python train.py --train_examples=101725 --image_size=24 --norm="layernorm" --fused_qkv=false --inner_norm=false --positions="learned" --residual_init="scaled_by_depth" --beta1=0.95 --precondition_frequency=50 --one_sided=false --max_steps=8300 --batch_size=256
Rows from block 2 of a small multi-label image tagger, named by matrix and row number. Rows with one number belong to one neuron. Each number is 50 + 12 x the weight over its row's rms, rounded and kept within 0 to 99. All counts start at 0.
After each neuron's rows are labels from the 100 images, of 14848, where the neuron reaches its largest size: "responds to" is what is common among them. Only what is clearly more common there than usual is listed. The data: regions of photos with short descriptions (Visual Genome).
# gate: MLP gate (model.blocks.2.mlp.gate.weight, 768x256), inputs 0-85
# fc1: MLP up (model.blocks.2.mlp.fc1.weight, 768x256), inputs 0-85
# fc2: MLP down (model.blocks.2.mlp.fc2.weight, 256x768, transposed), outputs 0-85

gate.153:50 32 66 40 47 57 47 62 73 44 45 26 48 65 51 68 40 47 53 31 45 67 65 42 55 32 59 63 66 62 48 38 50 40 29 62 61 69 55 49 44 42 48 50 47 37 50 74 54 39 51 68 61 43 51 59 44 30 65 60 38 76 54 41 40 63 52 53 53 28 49 38 49 61 39 61 50 44 65 59 44 49 72 63 53 49
fc1.153:49 64 48 47 58 64 52 67 41 47 45 62 67 31 61 55 48 30 49 71 36 38 46 39 45 30 29 55 50 35 44 58 37 43 67 61 39 47 56 27 60 67 46 51 52 39 33 53 56 70 63 34 55 49 46 54 48 65 37 52 63 42 45 49 69 38 54 58 46 37 46 42 20 18 32 58 47 39 45 52 38 63 69 30 82 52
fc2.153:53 67 53 48 26 50 50 53 54 45 42 49 47 46 24 44 36 50 59 56 25 60 40 51 44 43 57 50 60 67 58 44 49 54 47 57 51 47 46 40 46 23 63 38 64 50 67 64 74 38 34 64 63 48 29 40 61 38 55 57 56 51 67 46 51 49 52 37 50 62 48 69 45 70 40 49 54 56 48 44 72 54 56 41 23 58
responds to: text has "red"

gate.260:40 55 69 63 28 59 49 51 49 42 45 52 24 44 42 47 79 69 44 37 34 49 44 38 50 47 59 49 54 49 44 76 57 59 74 54 82 48 60 31 44 33 49 52 34 55 36 56 52 47 44 44 54 32 48 42 46 63 76 61 60 55 60 50 48 44 50 69 73 46 41 43 51 29 43 45 48 63 64 32 62 43 73 72 39 68
fc1.260:23 66 68 58 42 50 36 64 51 37 59 60 41 73 57 56 69 45 37 45 59 53 67 36 72 32 56 69 70 41 38 40 48 37 71 59 73 41 69 23 62 33 41 60 48 61 42 51 34 58 33 40 52 51 55 56 49 62 78 53 63 65 58 37 42 42 44 58 68 51 54 40 37 39 46 59 41 58 59 70 50 35 54 60 51 66
fc2.260:62 66 47 37 34 65 45 54 34 53 41 63 61 53 43 25 52 54 49 60 57 44 63 45 52 58 53 51 54 68 59 50 63 45 50 50 52 74 49 63 66 49 52 37 63 55 56 30 50 38 67 64 39 45 65 61 48 47 27 63 72 55 30 73 35 35 70 33 40 38 49 54 55 43 32 69 41 47 43 61 57 52 37 60 59 31
responds to: text has "sky"

gate.39:54 32 57 46 55 57 34 66 52 51 52 56 50 64 36 62 39 38 36 87 51 54 60 57 31 49 53 32 49 57 47 54 33 47 61 39 32 37 48 57 44 66 29 44 60 60 43 50 42 71 58 53 28 39 67 61 37 63 61 49 38 40 32 37 55 44 63 56 38 67 68 55 65 42 64 69 39 60 42 54 77 31 37 45 64 59
fc1.39:68 50 59 44 60 46 50 66 49 55 47 36 43 48 46 29 62 39 75 56 66 50 29 76 69 56 62 38 31 49 49 48 53 80 56 68 64 40 53 28 40 53 66 55 65 49 55 53 47 75 51 57 71 52 64 78 57 46 69 50 71 52 51 50 50 39 23 44 30 59 41 62 50 37 54 54 47 54 69 41 63 38 36 49 52 57
fc2.39:14 40 58 57 46 54 49 57 46 37 39 52 59 58 48 72 59 42 33 40 38 69 29 38 64 44 42 69 64 53 57 54 44 63 51 61 57 34 43 50 61 56 34 59 63 47 43 48 65 33 50 49 35 58 53 58 64 41 63 56 31 68 52 57 48 43 65 57 53 42 37 50 52 59 49 34 49 44 42 55 43 42 37 60 45 57
responds to: text has "white"; text has "sky"

gate.421:29 59 33 35 61 59 65 43 37 40 58 53 17 37 29 59 35 46 64 42 50 64 58 32 44 68 35 51 45 58 40 38 51 54 60 52 42 29 53 37 39 61 38 47 59 40 65 63 56 52 43 26 53 72 56 61 71 61 66 58 57 63 38 49 71 38 32 41 43 86 43 41 35 45 40 50 48 28 20 40 51 32 60 57 58 45
fc1.421:45 57 64 47 63 36 64 59 49 67 61 68 57 43 46 54 50 46 79 47 53 42 49 28 46 44 28 57 52 46 22 54 60 49 33 53 44 35 45 54 65 49 71 44 47 44 48 53 62 46 32 44 33 38 50 53 32 30 38 65 48 66 51 32 39 63 67 39 59 57 51 57 57 72 69 49 65 31 65 59 47 42 65 42 64 41
fc2.421:54 54 49 53 45 51 51 46 46 51 35 46 44 36 49 67 58 71 41 53 47 47 38 64 38 58 57 55 57 43 52 61 73 59 42 56 32 59 54 36 60 44 65 81 51 49 41 65 60 38 68 69 32 65 37 42 44 56 34 63 54 60 40 39 62 55 47 43 28 21 35 44 50 49 52 33 57 80 31 39 42 44 64 65 34 28
responds to: text has "red"

gate.143:52 56 60 43 55 33 54 60 49 44 39 44 49 34 49 62 53 43 49 59 59 89 50 31 53 64 40 68 50 47 48 52 52 40 54 51 45 31 34 52 49 44 66 55 39 42 57 43 56 45 57 52 63 45 46 46 65 55 33 45 60 52 62 35 63 53 45 33 39 65 68 27 60 22 34 22 46 47 52 58 41 34 41 35 54 42
fc1.143:29 58 50 43 46 52 46 43 45 42 31 33 76 64 45 54 55 60 58 38 37 54 56 31 20 41 45 81 52 41 61 73 58 45 60 53 67 69 55 56 66 37 44 74 38 44 61 28 59 53 62 62 51 57 36 53 72 40 58 41 49 28 43 36 59 67 58 51 48 56 63 42 49 49 43 43 57 61 42 50 54 32 65 52 41 46
fc2.143:57 61 47 53 50 34 41 41 47 57 58 59 42 58 32 31 43 45 35 73 21 51 50 53 24 23 63 61 68 43 58 41 72 54 07 55 49 54 53 38 48 55 67 45 45 61 63 48 41 46 52 18 41 43 36 39 35 47 31 63 44 51 64 57 83 40 50 25 57 45 53 65 39 67 47 46 37 56 54 68 71 52 52 53 55 65
responds to: text has "red"

gate.308:40 38 50 58 59 57 39 24 68 43 58 46 41 60 53 80 31 27 31 32 54 61 43 55 61 43 19 31 58 63 55 62 77 56 48 56 48 57 55 57 73 65 32 62 42 50 55 53 62 75 64 51 52 61 42 46 46 49 41 71 51 47 43 31 41 71 58 40 62 32 53 55 45 43 66 33 53 70 50 71 40 40 65 60 54 58
fc1.308:47 41 55 70 68 40 42 60 54 35 54 34 39 66 51 76 49 32 63 40 40 60 47 63 56 45 35 60 42 43 33 46 43 48 40 49 55 40 51 46 49 66 68 34 57 44 60 65 34 53 45 48 55 54 58 62 54 56 52 30 36 52 72 44 52 27 36 65 79 66 68 43 49 52 41 65 41 27 37 42 49 36 73 55 56 53
fc2.308:48 51 54 41 54 60 41 38 57 60 47 48 39 52 50 51 65 66 40 51 29 55 38 39 39 42 44 48 58 75 40 26 55 59 51 52 46 37 50 62 42 18 68 57 40 53 52 68 26 31 42 44 63 53 27 47 46 54 30 49 64 34 37 45 39 61 58 27 41 47 50 73 50 55 59 61 18 70 24 83 71 50 37 46 31 57
responds to: text has "red"

gate.543:44 52 65 50 09 53 51 42 53 69 57 64 65 53 58 50 74 48 57 53 57 43 39 22 49 52 53 50 61 54 74 38 80 49 55 63 52 20 55 36 28 55 47 39 49 25 52 57 42 60 66 22 57 56 56 51 56 44 54 59 48 53 44 47 60 45 54 41 67 59 55 58 64 47 32 37 68 50 42 58 55 42 60 51 47 77
fc1.543:74 44 61 27 50 63 46 51 72 64 41 62 40 63 44 46 49 46 57 40 74 62 53 53 65 61 48 44 57 55 46 40 46 35 53 44 48 47 48 54 48 73 53 47 49 52 50 31 25 25 33 61 58 65 51 58 43 70 44 36 52 60 37 52 58 36 44 52 22 40 53 25 68 62 18 66 52 55 50 45 42 45 61 33 44 60
fc2.543:51 47 11 62 56 52 73 54 45 62 46 50 29 57 69 62 50 34 28 40 24 51 51 35 40 49 57 58 63 66 70 38 25 50 36 50 45 41 48 62 46 37 26 35 41 44 60 64 44 59 33 63 57 44 30 43 51 34 34 47 43 59 50 49 61 53 60 49 64 56 64 42 54 35 44 49 75 52 53 61 50 40 54 34 51 60
responds to: text has "yellow"; text has "train"

gate.291:40 59 37 48 43 64 41 49 36 38 45 49 49 69 45 46 69 40 26 56 46 65 70 44 64 48 39 42 55 39 64 41 57 50 43 31 44 38 33 42 27 53 59 62 44 59 60 51 54 56 54 56 53 44 43 43 67 61 43 28 37 22 54 43 67 48 58 30 70 63 65 50 40 34 72 48 52 47 72 52 48 41 29 62 38 37
fc1.291:57 36 51 71 44 40 60 48 36 45 72 32 48 50 62 58 61 60 52 47 50 63 47 39 20 66 58 63 56 46 55 51 55 47 70 59 53 46 40 66 68 42 51 59 58 63 53 35 54 59 47 49 52 44 37 41 46 39 56 67 54 53 40 58 51 51 52 61 43 49 35 59 36 41 57 39 69 39 63 44 37 47 57 59 55 43
fc2.291:60 45 49 32 23 52 39 33 69 42 33 40 63 54 43 55 57 59 60 60 61 37 48 66 48 48 59 40 58 60 53 38 71 47 59 53 53 60 43 56 53 48 47 40 29 36 30 65 54 44 50 40 38 49 52 49 62 53 52 30 49 69 60 32 48 77 57 43 53 52 39 49 66 71 31 49 43 23 39 59 61 41 49 54 55 56
responds to: text has "black"

gate.756:73 46 60 57 50 48 62 53 70 20 47 59 49 89 59 62 39 55 28 48 43 51 31 33 62 48 61 64 52 55 51 57 47 46 62 71 51 51 60 42 47 74 54 73 79 34 59 47 60 30 48 65 32 71 78 28 39 62 54 82 57 72 50 47 57 44 45 53 47 48 59 38 40 68 42 59 39 65 30 49 47 49 53 56 47 49
fc1.756:51 63 53 56 39 13 40 54 49 28 36 49 33 28 68 40 66 52 43 29 53 48 37 52 24 36 67 36 43 61 46 69 38 37 35 62 44 28 44 55 42 60 53 64 55 53 53 52 34 39 47 45 58 50 70 87 60 56 49 55 51 34 42 43 43 33 55 60 47 38 63 40 49 48 71 38 68 44 48 61 36 37 58 67 49 40
fc2.756:38 32 43 45 44 56 45 55 63 52 63 44 52 54 31 62 40 57 50 60 49 49 44 52 73 71 29 48 57 51 68 50 49 70 43 42 52 45 62 60 54 62 54 69 50 56 46 30 43 55 53 34 57 51 34 51 50 47 55 65 48 46 60 53 34 40 55 52 35 50 53 49 41 66 59 50 50 64 65 41 39 73 42 46 46 59
responds to: text has "plane"

gate.34:53 40 56 47 61 60 50 47 52 52 46 56 37 32 55 41 57 66 46 56 46 50 64 73 38 46 69 55 32 54 54 62 45 38 63 52 45 47 42 48 62 48 28 53 36 76 42 44 62 69 50 65 60 57 36 49 58 52 66 57 53 27 44 47 45 34 58 28 38 50 29 43 25 39 39 37 46 65 18 21 73 58 45 43 47 41
fc1.34:36 71 45 38 74 21 62 51 59 43 51 82 56 32 60 43 38 67 63 42 55 58 41 47 55 33 54 55 26 60 44 62 54 54 75 36 49 50 54 51 34 31 60 37 52 58 43 44 48 38 48 55 61 55 37 70 27 45 40 67 44 47 51 45 44 65 56 48 41 46 49 51 38 44 60 47 48 61 40 58 60 50 65 53 69 45
fc2.34:54 58 42 46 29 59 36 55 44 48 47 53 60 39 62 65 52 27 42 56 43 32 51 64 60 66 45 51 55 50 66 39 70 62 40 61 33 49 37 69 55 56 70 57 15 57 54 38 49 37 47 37 31 48 66 41 40 19 37 62 46 40 48 34 63 38 30 71 46 42 70 61 47 70 75 38 72 71 49 42 50 45 50 42 45 50
responds to: text has "plane"

gate.591:49 58 58 55 64 53 49 62 39 73 30 50 36 58 63 42 45 66 30 56 64 69 51 63 32 12 53 41 77 42 64 48 68 29 67 38 55 46 43 39 56 38 58 51 50 74 51 63 48 34 48 61 55 46 44 52 32 21 23 44 55 49 45 38 52 44 47 36 69 59 48 39 57 53 54 41 40 07 43 24 65 39 35 44 45 45
fc1.591:52 50 41 51 61 51 36 48 51 55 60 48 75 47 58 72 49 90 57 47 60 60 47 61 53 57 63 62 50 42 51 40 62 77 54 42 65 60 33 68 49 48 59 54 29 56 34 39 58 40 64 56 44 52 42 50 56 43 61 59 49 38 40 50 59 79 34 43 55 65 47 39 33 68 41 55 26 35 58 48 25 25 41 50 30 44
fc2.591:47 45 29 35 39 61 65 42 22 62 46 70 55 52 43 39 43 49 63 61 38 48 66 59 59 39 86 61 66 73 56 42 52 46 53 45 53 73 52 44 39 57 66 65 54 52 50 51 27 43 57 57 47 48 38 51 38 46 61 31 58 66 48 33 48 22 66 54 64 60 54 51 72 44 43 52 61 58 43 44 36 54 25 61 41 57
responds to: text has "red"

gate.764:60 36 50 39 56 54 70 43 74 45 57 71 55 54 71 70 48 63 57 32 63 44 48 51 47 60 62 57 57 38 28 49 46 55 59 66 53 40 47 57 57 39 54 51 43 72 64 48 48 62 77 58 42 81 34 38 64 53 67 64 38 39 54 71 42 41 48 47 74 44 56 47 60 49 68 50 41 43 48 62 50 55 47 43 39 61
fc1.764:40 26 45 61 47 62 52 43 70 44 61 75 56 61 57 74 47 44 60 58 59 26 59 43 50 48 38 45 70 46 43 56 63 50 63 45 64 32 61 70 47 55 60 57 55 60 40 57 49 57 52 75 45 56 53 40 41 45 67 47 44 46 35 75 44 57 54 45 53 43 44 50 32 46 56 61 36 45 61 79 53 57 50 28 29 58
fc2.764:75 44 56 41 52 85 60 36 33 48 60 63 45 41 58 62 59 34 46 52 56 32 40 64 54 48 39 46 43 48 33 48 45 57 37 47 67 47 37 64 76 19 67 56 56 55 68 68 57 45 50 48 76 32 64 63 66 62 55 66 60 63 53 47 39 61 57 28 51 50 60 51 20 21 58 45 58 58 47 58 48 46 50 50 63 65
responds to: text has "sign"

gate.321:31 39 66 29 33 45 51 35 61 46 49 47 59 45 33 47 63 48 61 27 44 54 44 51 71 40 61 67 69 66 42 78 52 61 52 64 38 62 57 53 76 40 52 58 43 40 38 50 57 55 54 56 42 58 40 65 45 34 72 39 44 62 55 42 35 62 57 63 63 34 56 38 58 79 54 50 49 42 61 46 30 47 44 55 33 41
fc1.321:42 57 55 58 56 56 47 43 56 47 44 50 37 52 62 35 49 45 50 54 48 31 79 60 45 37 46 32 39 27 51 45 61 59 60 46 65 58 29 53 30 65 60 32 48 73 50 45 61 52 76 52 56 61 60 57 39 50 54 54 46 60 54 55 45 55 56 56 50 51 24 40 35 52 18 36 57 71 35 54 58 50 54 50 60 56
fc2.321:28 60 64 55 38 63 57 51 49 45 31 54 50 50 69 63 54 53 73 64 58 43 57 40 46 44 74 52 76 48 43 49 42 28 45 45 27 46 69 54 51 48 50 57 55 53 51 56 58 47 45 43 51 57 51 52 78 51 55 56 16 34 54 51 46 36 40 52 53 29 60 37 50 53 40 44 70 22 27 66 40 31 65 40 36 50
responds to: text has "white"

gate.623:33 38 49 33 43 42 57 59 42 43 47 51 37 66 37 83 65 24 48 45 60 65 52 59 65 53 58 46 51 64 43 62 73 66 56 27 54 64 57 52 44 37 34 67 58 28 63 59 32 41 50 39 36 43 39 61 66 58 59 57 35 57 52 56 58 50 54 44 66 47 61 68 67 52 54 45 44 46 39 48 55 44 59 61 56 64
fc1.623:45 26 48 38 35 50 34 42 54 48 53 49 27 61 34 47 56 41 33 23 49 42 48 37 62 51 67 38 50 59 28 33 73 50 51 52 86 50 57 64 67 40 54 43 61 34 49 54 32 50 37 35 54 35 36 49 53 64 51 46 40 63 61 35 64 64 60 39 51 56 52 60 53 27 51 55 25 39 35 66 57 41 64 42 56 60
fc2.623:50 67 51 24 65 49 35 40 46 51 55 38 58 57 63 54 46 25 46 58 39 62 36 33 62 54 59 58 38 45 44 52 48 47 17 53 57 78 57 36 43 60 51 32 35 38 66 55 49 72 52 52 51 51 53 40 26 48 71 26 38 33 55 33 66 29 51 44 74 19 65 25 58 52 51 41 36 66 69 56 49 42 50 45 32 44
responds to: text has "black"

gate.103:60 76 72 49 67 56 59 37 63 39 41 42 61 69 60 46 46 46 44 64 31 51 41 39 32 33 81 70 42 48 29 41 46 36 32 52 38 53 44 38 46 41 34 43 50 63 78 38 34 61 60 24 58 51 52 62 52 48 64 35 58 54 42 43 62 60 47 34 35 42 53 55 39 49 28 45 41 63 25 33 37 43 56 57 59 69
fc1.103:50 63 39 45 61 48 55 45 57 60 61 44 36 74 51 54 52 62 49 55 39 40 47 57 40 74 55 52 40 48 59 39 52 53 36 61 58 51 47 71 53 50 44 57 74 54 57 56 68 43 39 69 12 47 47 51 28 44 57 47 69 38 45 45 78 55 32 46 45 59 39 42 67 63 82 58 54 64 62 50 53 46 46 45 47 44
fc2.103:48 58 60 40 56 69 58 62 51 25 61 66 54 68 35 43 48 60 40 59 59 52 35 56 68 33 56 48 57 58 46 42 59 67 50 34 38 59 32 38 53 51 66 56 76 50 58 48 29 51 58 56 50 33 68 40 42 68 29 60 57 52 49 34 49 60 60 27 59 43 42 50 20 33 31 57 44 33 43 57 61 57 44 52 37 61
responds to: text has "yellow"

gate.248:58 73 44 40 47 56 42 31 43 44 50 33 33 38 64 37 25 76 52 56 60 45 35 30 65 69 41 57 62 55 45 65 48 51 38 57 70 61 64 55 30 38 54 54 73 61 50 56 43 50 68 44 27 78 46 54 33 38 52 35 77 54 43 67 74 50 37 55 57 46 54 20 45 46 52 56 58 43 47 57 49 46 49 51 47 48
fc1.248:27 45 47 46 55 56 18 52 49 43 51 49 48 49 54 32 48 46 24 32 37 72 32 34 57 19 59 48 43 38 43 39 74 38 67 64 39 67 49 58 63 51 37 62 55 48 82 47 36 42 65 25 79 41 43 29 48 37 37 45 22 56 35 44 50 38 48 60 44 44 42 52 55 57 55 51 34 55 59 38 80 32 34 54 36 49
fc2.248:52 31 45 45 48 41 83 51 42 45 35 54 56 44 46 68 41 63 52 71 43 45 70 37 67 42 54 58 72 58 37 61 51 62 47 25 47 48 42 41 65 57 42 42 47 54 44 65 31 68 43 55 47 47 54 44 37 74 51 51 53 52 57 40 26 28 40 35 58 51 38 50 29 52 61 36 45 36 48 49 67 41 68 59 29 63
responds to: text has "sign"

gate.403:50 65 48 47 63 66 53 68 65 66 46 55 31 49 50 33 32 53 27 39 31 50 48 61 44 56 68 46 53 58 60 37 61 54 59 50 39 47 34 32 65 36 63 40 54 52 33 50 52 37 67 26 35 54 49 54 57 48 36 48 68 51 17 73 56 36 62 50 31 70 48 63 37 49 46 46 25 58 45 56 43 37 44 67 58 60
fc1.403:60 42 51 50 45 45 55 32 63 48 65 37 38 44 21 42 30 62 30 32 33 53 28 62 33 51 37 51 46 62 60 48 39 54 52 25 52 44 44 32 68 46 62 51 26 64 71 46 56 39 60 72 64 23 30 64 52 64 40 46 67 78 20 45 42 46 38 52 51 69 44 48 35 42 54 48 41 50 53 43 48 42 69 33 50 42
fc2.403:62 42 46 52 57 53 36 50 50 30 47 60 52 28 40 54 46 35 54 46 39 60 48 59 48 56 76 29 53 40 43 23 18 47 50 54 54 60 39 48 64 41 72 30 70 49 47 52 54 49 41 26 32 59 52 53 62 53 67 66 59 37 42 46 35 74 49 51 54 31 53 53 49 68 63 58 50 56 29 51 50 56 52 57 50 23
responds to: text has "sky"

gate.607:43 31 55 41 59 50 30 37 50 48 58 82 49 71 43 56 68 43 70 32 44 47 53 38 53 47 63 40 55 62 56 53 37 38 42 40 67 50 53 30 39 66 65 37 47 48 44 49 39 66 33 74 52 43 55 45 37 47 45 50 45 45 35 46 54 63 43 47 72 42 46 58 65 38 55 55 50 40 43 56 60 47 44 40 56 30
fc1.607:52 58 33 39 61 63 37 62 50 77 69 52 59 64 54 40 27 56 62 54 60 60 46 66 50 39 58 47 48 59 32 46 27 58 43 45 38 48 41 59 62 50 32 51 55 35 38 40 52 49 67 50 38 83 43 72 63 44 49 63 57 41 46 75 44 49 59 68 34 63 83 44 56 51 53 40 56 55 47 71 69 28 54 29 47 34
fc2.607:66 50 59 55 52 57 53 51 42 43 32 57 44 41 46 49 47 70 48 50 50 47 50 57 36 64 34 68 74 57 61 46 72 46 54 60 52 56 36 12 41 37 52 51 42 50 36 56 44 58 42 41 54 76 58 26 23 54 61 50 24 46 43 31 54 53 49 59 48 45 29 44 59 66 25 46 66 57 63 21 67 49 53 56 45 45
responds to: text has "black"

gate.36:57 73 75 25 57 58 67 28 57 23 51 34 48 75 60 44 34 40 51 39 37 53 70 41 47 42 51 43 47 60 44 44 53 54 60 49 43 42 50 50 47 39 48 32 61 39 66 44 42 48 71 68 61 51 37 46 34 48 46 72 45 61 47 44 47 61 58 78 65 24 53 55 43 56 48 33 50 64 32 62 45 41 56 60 45 50
fc1.36:53 57 57 43 31 37 24 54 64 44 20 70 59 58 45 71 45 65 55 71 35 49 47 43 36 70 54 41 51 71 67 45 34 24 58 38 39 50 56 62 36 47 54 55 47 46 36 53 39 51 70 35 46 34 51 61 46 56 36 36 29 49 67 51 40 45 46 36 45 47 53 47 45 54 64 42 45 53 57 42 47 52 47 45 34 66
fc2.36:63 54 65 54 63 75 53 57 61 46 64 29 45 56 64 39 64 53 52 46 36 36 70 73 41 62 53 62 45 48 35 66 35 52 51 28 42 43 65 55 48 38 51 22 62 51 55 68 49 42 42 34 56 42 41 55 53 39 48 49 47 68 55 45 68 40 42 39 48 65 61 40 53 60 27 54 25 70 55 31 31 35 38 45 44 45
responds to: text has "plane"

gate.382:29 31 45 36 53 48 48 63 61 66 51 72 50 38 70 49 46 56 39 42 63 52 53 51 51 55 50 34 60 65 63 41 55 61 44 45 36 35 37 54 53 59 41 53 60 48 46 65 46 45 61 33 54 50 36 45 46 48 34 30 64 52 46 58 66 59 37 58 52 46 62 51 72 42 55 31 30 44 51 48 41 40 56 68 43 43
fc1.382:58 54 65 36 47 51 31 35 59 72 36 56 51 41 73 42 45 53 30 49 47 66 57 58 62 58 66 52 60 45 60 52 66 40 62 30 33 50 50 53 61 59 23 45 55 42 55 37 67 42 35 59 64 46 62 64 51 36 46 75 58 46 58 42 63 54 47 56 50 64 38 56 77 62 23 43 28 51 36 63 42 41 54 51 73 64
fc2.382:53 56 34 43 42 67 50 58 27 51 32 53 31 63 26 63 50 26 62 37 33 44 53 37 54 34 36 34 67 39 48 40 62 47 51 62 37 53 59 34 59 46 59 55 59 60 53 56 65 50 44 44 26 52 49 52 49 49 44 55 64 60 58 63 47 46 61 60 61 45 55 42 52 33 66 44 50 53 47 52 44 64 36 58 28 72
responds to: text has "red"

gate.156:62 52 54 52 39 27 38 37 59 73 42 62 64 53 27 56 69 63 65 44 60 41 30 60 59 49 49 55 44 72 48 28 57 69 41 44 56 39 38 53 46 47 40 35 57 53 65 63 60 56 40 60 29 57 74 45 46 50 57 58 64 60 40 69 62 55 52 64 49 45 48 37 83 74 59 62 42 60 49 54 51 42 47 36 11 36
fc1.156:49 64 40 35 46 35 26 39 53 46 29 63 29 67 44 49 66 49 49 38 56 52 42 61 47 40 51 42 44 67 38 56 48 65 41 67 66 65 37 50 61 36 50 50 68 59 45 52 74 40 44 40 41 52 51 47 33 49 40 40 36 45 57 53 55 62 40 58 77 49 51 55 63 55 51 51 64 49 61 57 47 63 60 64 23 69
fc2.156:50 25 42 55 40 53 52 57 61 50 48 56 69 51 60 41 25 66 57 28 46 53 64 57 28 60 69 55 62 42 65 50 49 55 56 39 42 54 55 80 48 77 41 50 50 29 30 50 49 58 54 70 42 52 64 44 56 50 49 41 48 75 60 45 74 52 27 51 41 24 59 56 75 34 71 50 35 41 47 61 56 52 23 40 53 69
responds to: text has "black"

gate.37:29 51 48 44 44 46 46 59 57 64 60 42 76 69 43 42 45 24 64 45 31 38 64 49 52 59 62 37 61 75 45 40 31 56 35 40 50 57 55 36 37 71 60 41 61 44 37 65 55 35 65 40 39 41 53 44 33 55 52 52 45 46 74 59 43 61 66 55 49 47 46 43 41 72 48 29 55 45 45 35 52 66 31 43 29 37
fc1.37:52 51 71 67 59 50 50 62 49 46 46 64 56 55 44 55 19 40 55 53 56 22 54 33 47 44 62 63 61 49 53 42 50 57 38 70 82 28 69 49 38 57 58 38 64 58 41 57 60 44 53 49 56 69 43 38 45 73 28 41 36 60 42 49 25 69 28 35 32 35 40 63 54 50 44 54 47 53 63 33 61 40 41 39 34 55
fc2.37:52 55 26 48 44 42 27 62 55 70 55 44 53 51 35 34 19 56 52 65 49 58 48 59 37 50 74 41 53 45 67 36 46 42 67 34 46 80 44 40 26 26 39 62 57 57 33 46 43 40 46 50 61 63 44 35 49 43 54 45 44 38 43 33 69 38 55 48 45 33 39 62 13 53 53 54 50 30 72 27 60 63 59 36 50 54
responds to: text has "white"

gate.731:65 46 52 32 53 30 71 55 62 63 54 43 40 65 35 44 42 39 32 36 49 69 51 36 48 64 72 64 48 66 44 59 60 27 57 48 48 25 61 50 68 35 54 61 69 45 57 37 45 71 55 28 47 43 27 48 32 39 46 48 48 40 31 19 36 30 51 35 35 65 56 55 65 54 51 54 46 52 54 52 53 55 57 42 39 43
fc1.731:57 45 50 38 57 51 63 71 68 55 59 53 21 61 43 43 51 45 38 37 39 71 44 47 51 75 59 42 39 46 35 56 69 39 64 59 54 40 40 52 52 39 49 75 55 49 50 21 43 51 46 47 49 44 33 46 37 16 59 54 44 37 46 29 39 45 52 48 39 44 75 58 69 50 53 45 48 36 53 85 57 50 43 42 52 49
fc2.731:59 78 53 45 74 47 29 57 49 49 63 52 25 43 46 40 57 54 34 56 36 36 60 33 55 54 53 34 16 57 34 42 36 46 49 39 57 34 41 52 65 48 62 20 48 76 41 33 51 52 48 40 75 68 39 49 55 55 56 48 34 53 64 47 44 45 49 39 43 41 40 50 56 60 70 53 30 55 36 41 55 20 36 50 56 77
responds to: text has "black"

gate.26:75 81 72 44 60 60 52 59 49 57 64 59 38 64 16 43 45 36 67 62 38 66 47 39 54 55 42 70 57 70 50 49 30 49 29 45 55 35 59 42 54 39 57 35 32 48 57 49 46 37 56 49 77 44 81 59 41 35 47 38 37 44 37 65 70 52 62 49 45 44 50 55 54 47 13 66 67 53 52 55 65 49 56 45 59 53
fc1.26:41 35 38 68 55 47 57 53 43 41 39 60 42 63 80 74 56 32 49 51 51 54 48 53 60 81 53 54 36 62 68 58 39 56 54 57 59 49 54 55 46 54 75 62 58 33 29 58 67 48 34 37 51 67 58 54 28 59 59 58 44 59 76 43 41 47 42 39 63 69 53 80 36 66 59 51 53 41 60 51 59 74 59 46 54 47
fc2.26:49 71 52 38 42 38 59 75 60 59 50 39 49 49 17 33 34 43 59 58 37 55 67 53 29 54 58 60 29 44 31 57 48 56 34 26 39 55 47 35 53 53 32 58 33 40 55 53 49 34 48 51 24 48 39 42 69 44 59 41 55 74 47 60 49 60 42 43 57 37 54 45 59 57 65 54 74 53 34 45 33 41 51 48 58 49
responds to: text has "yellow"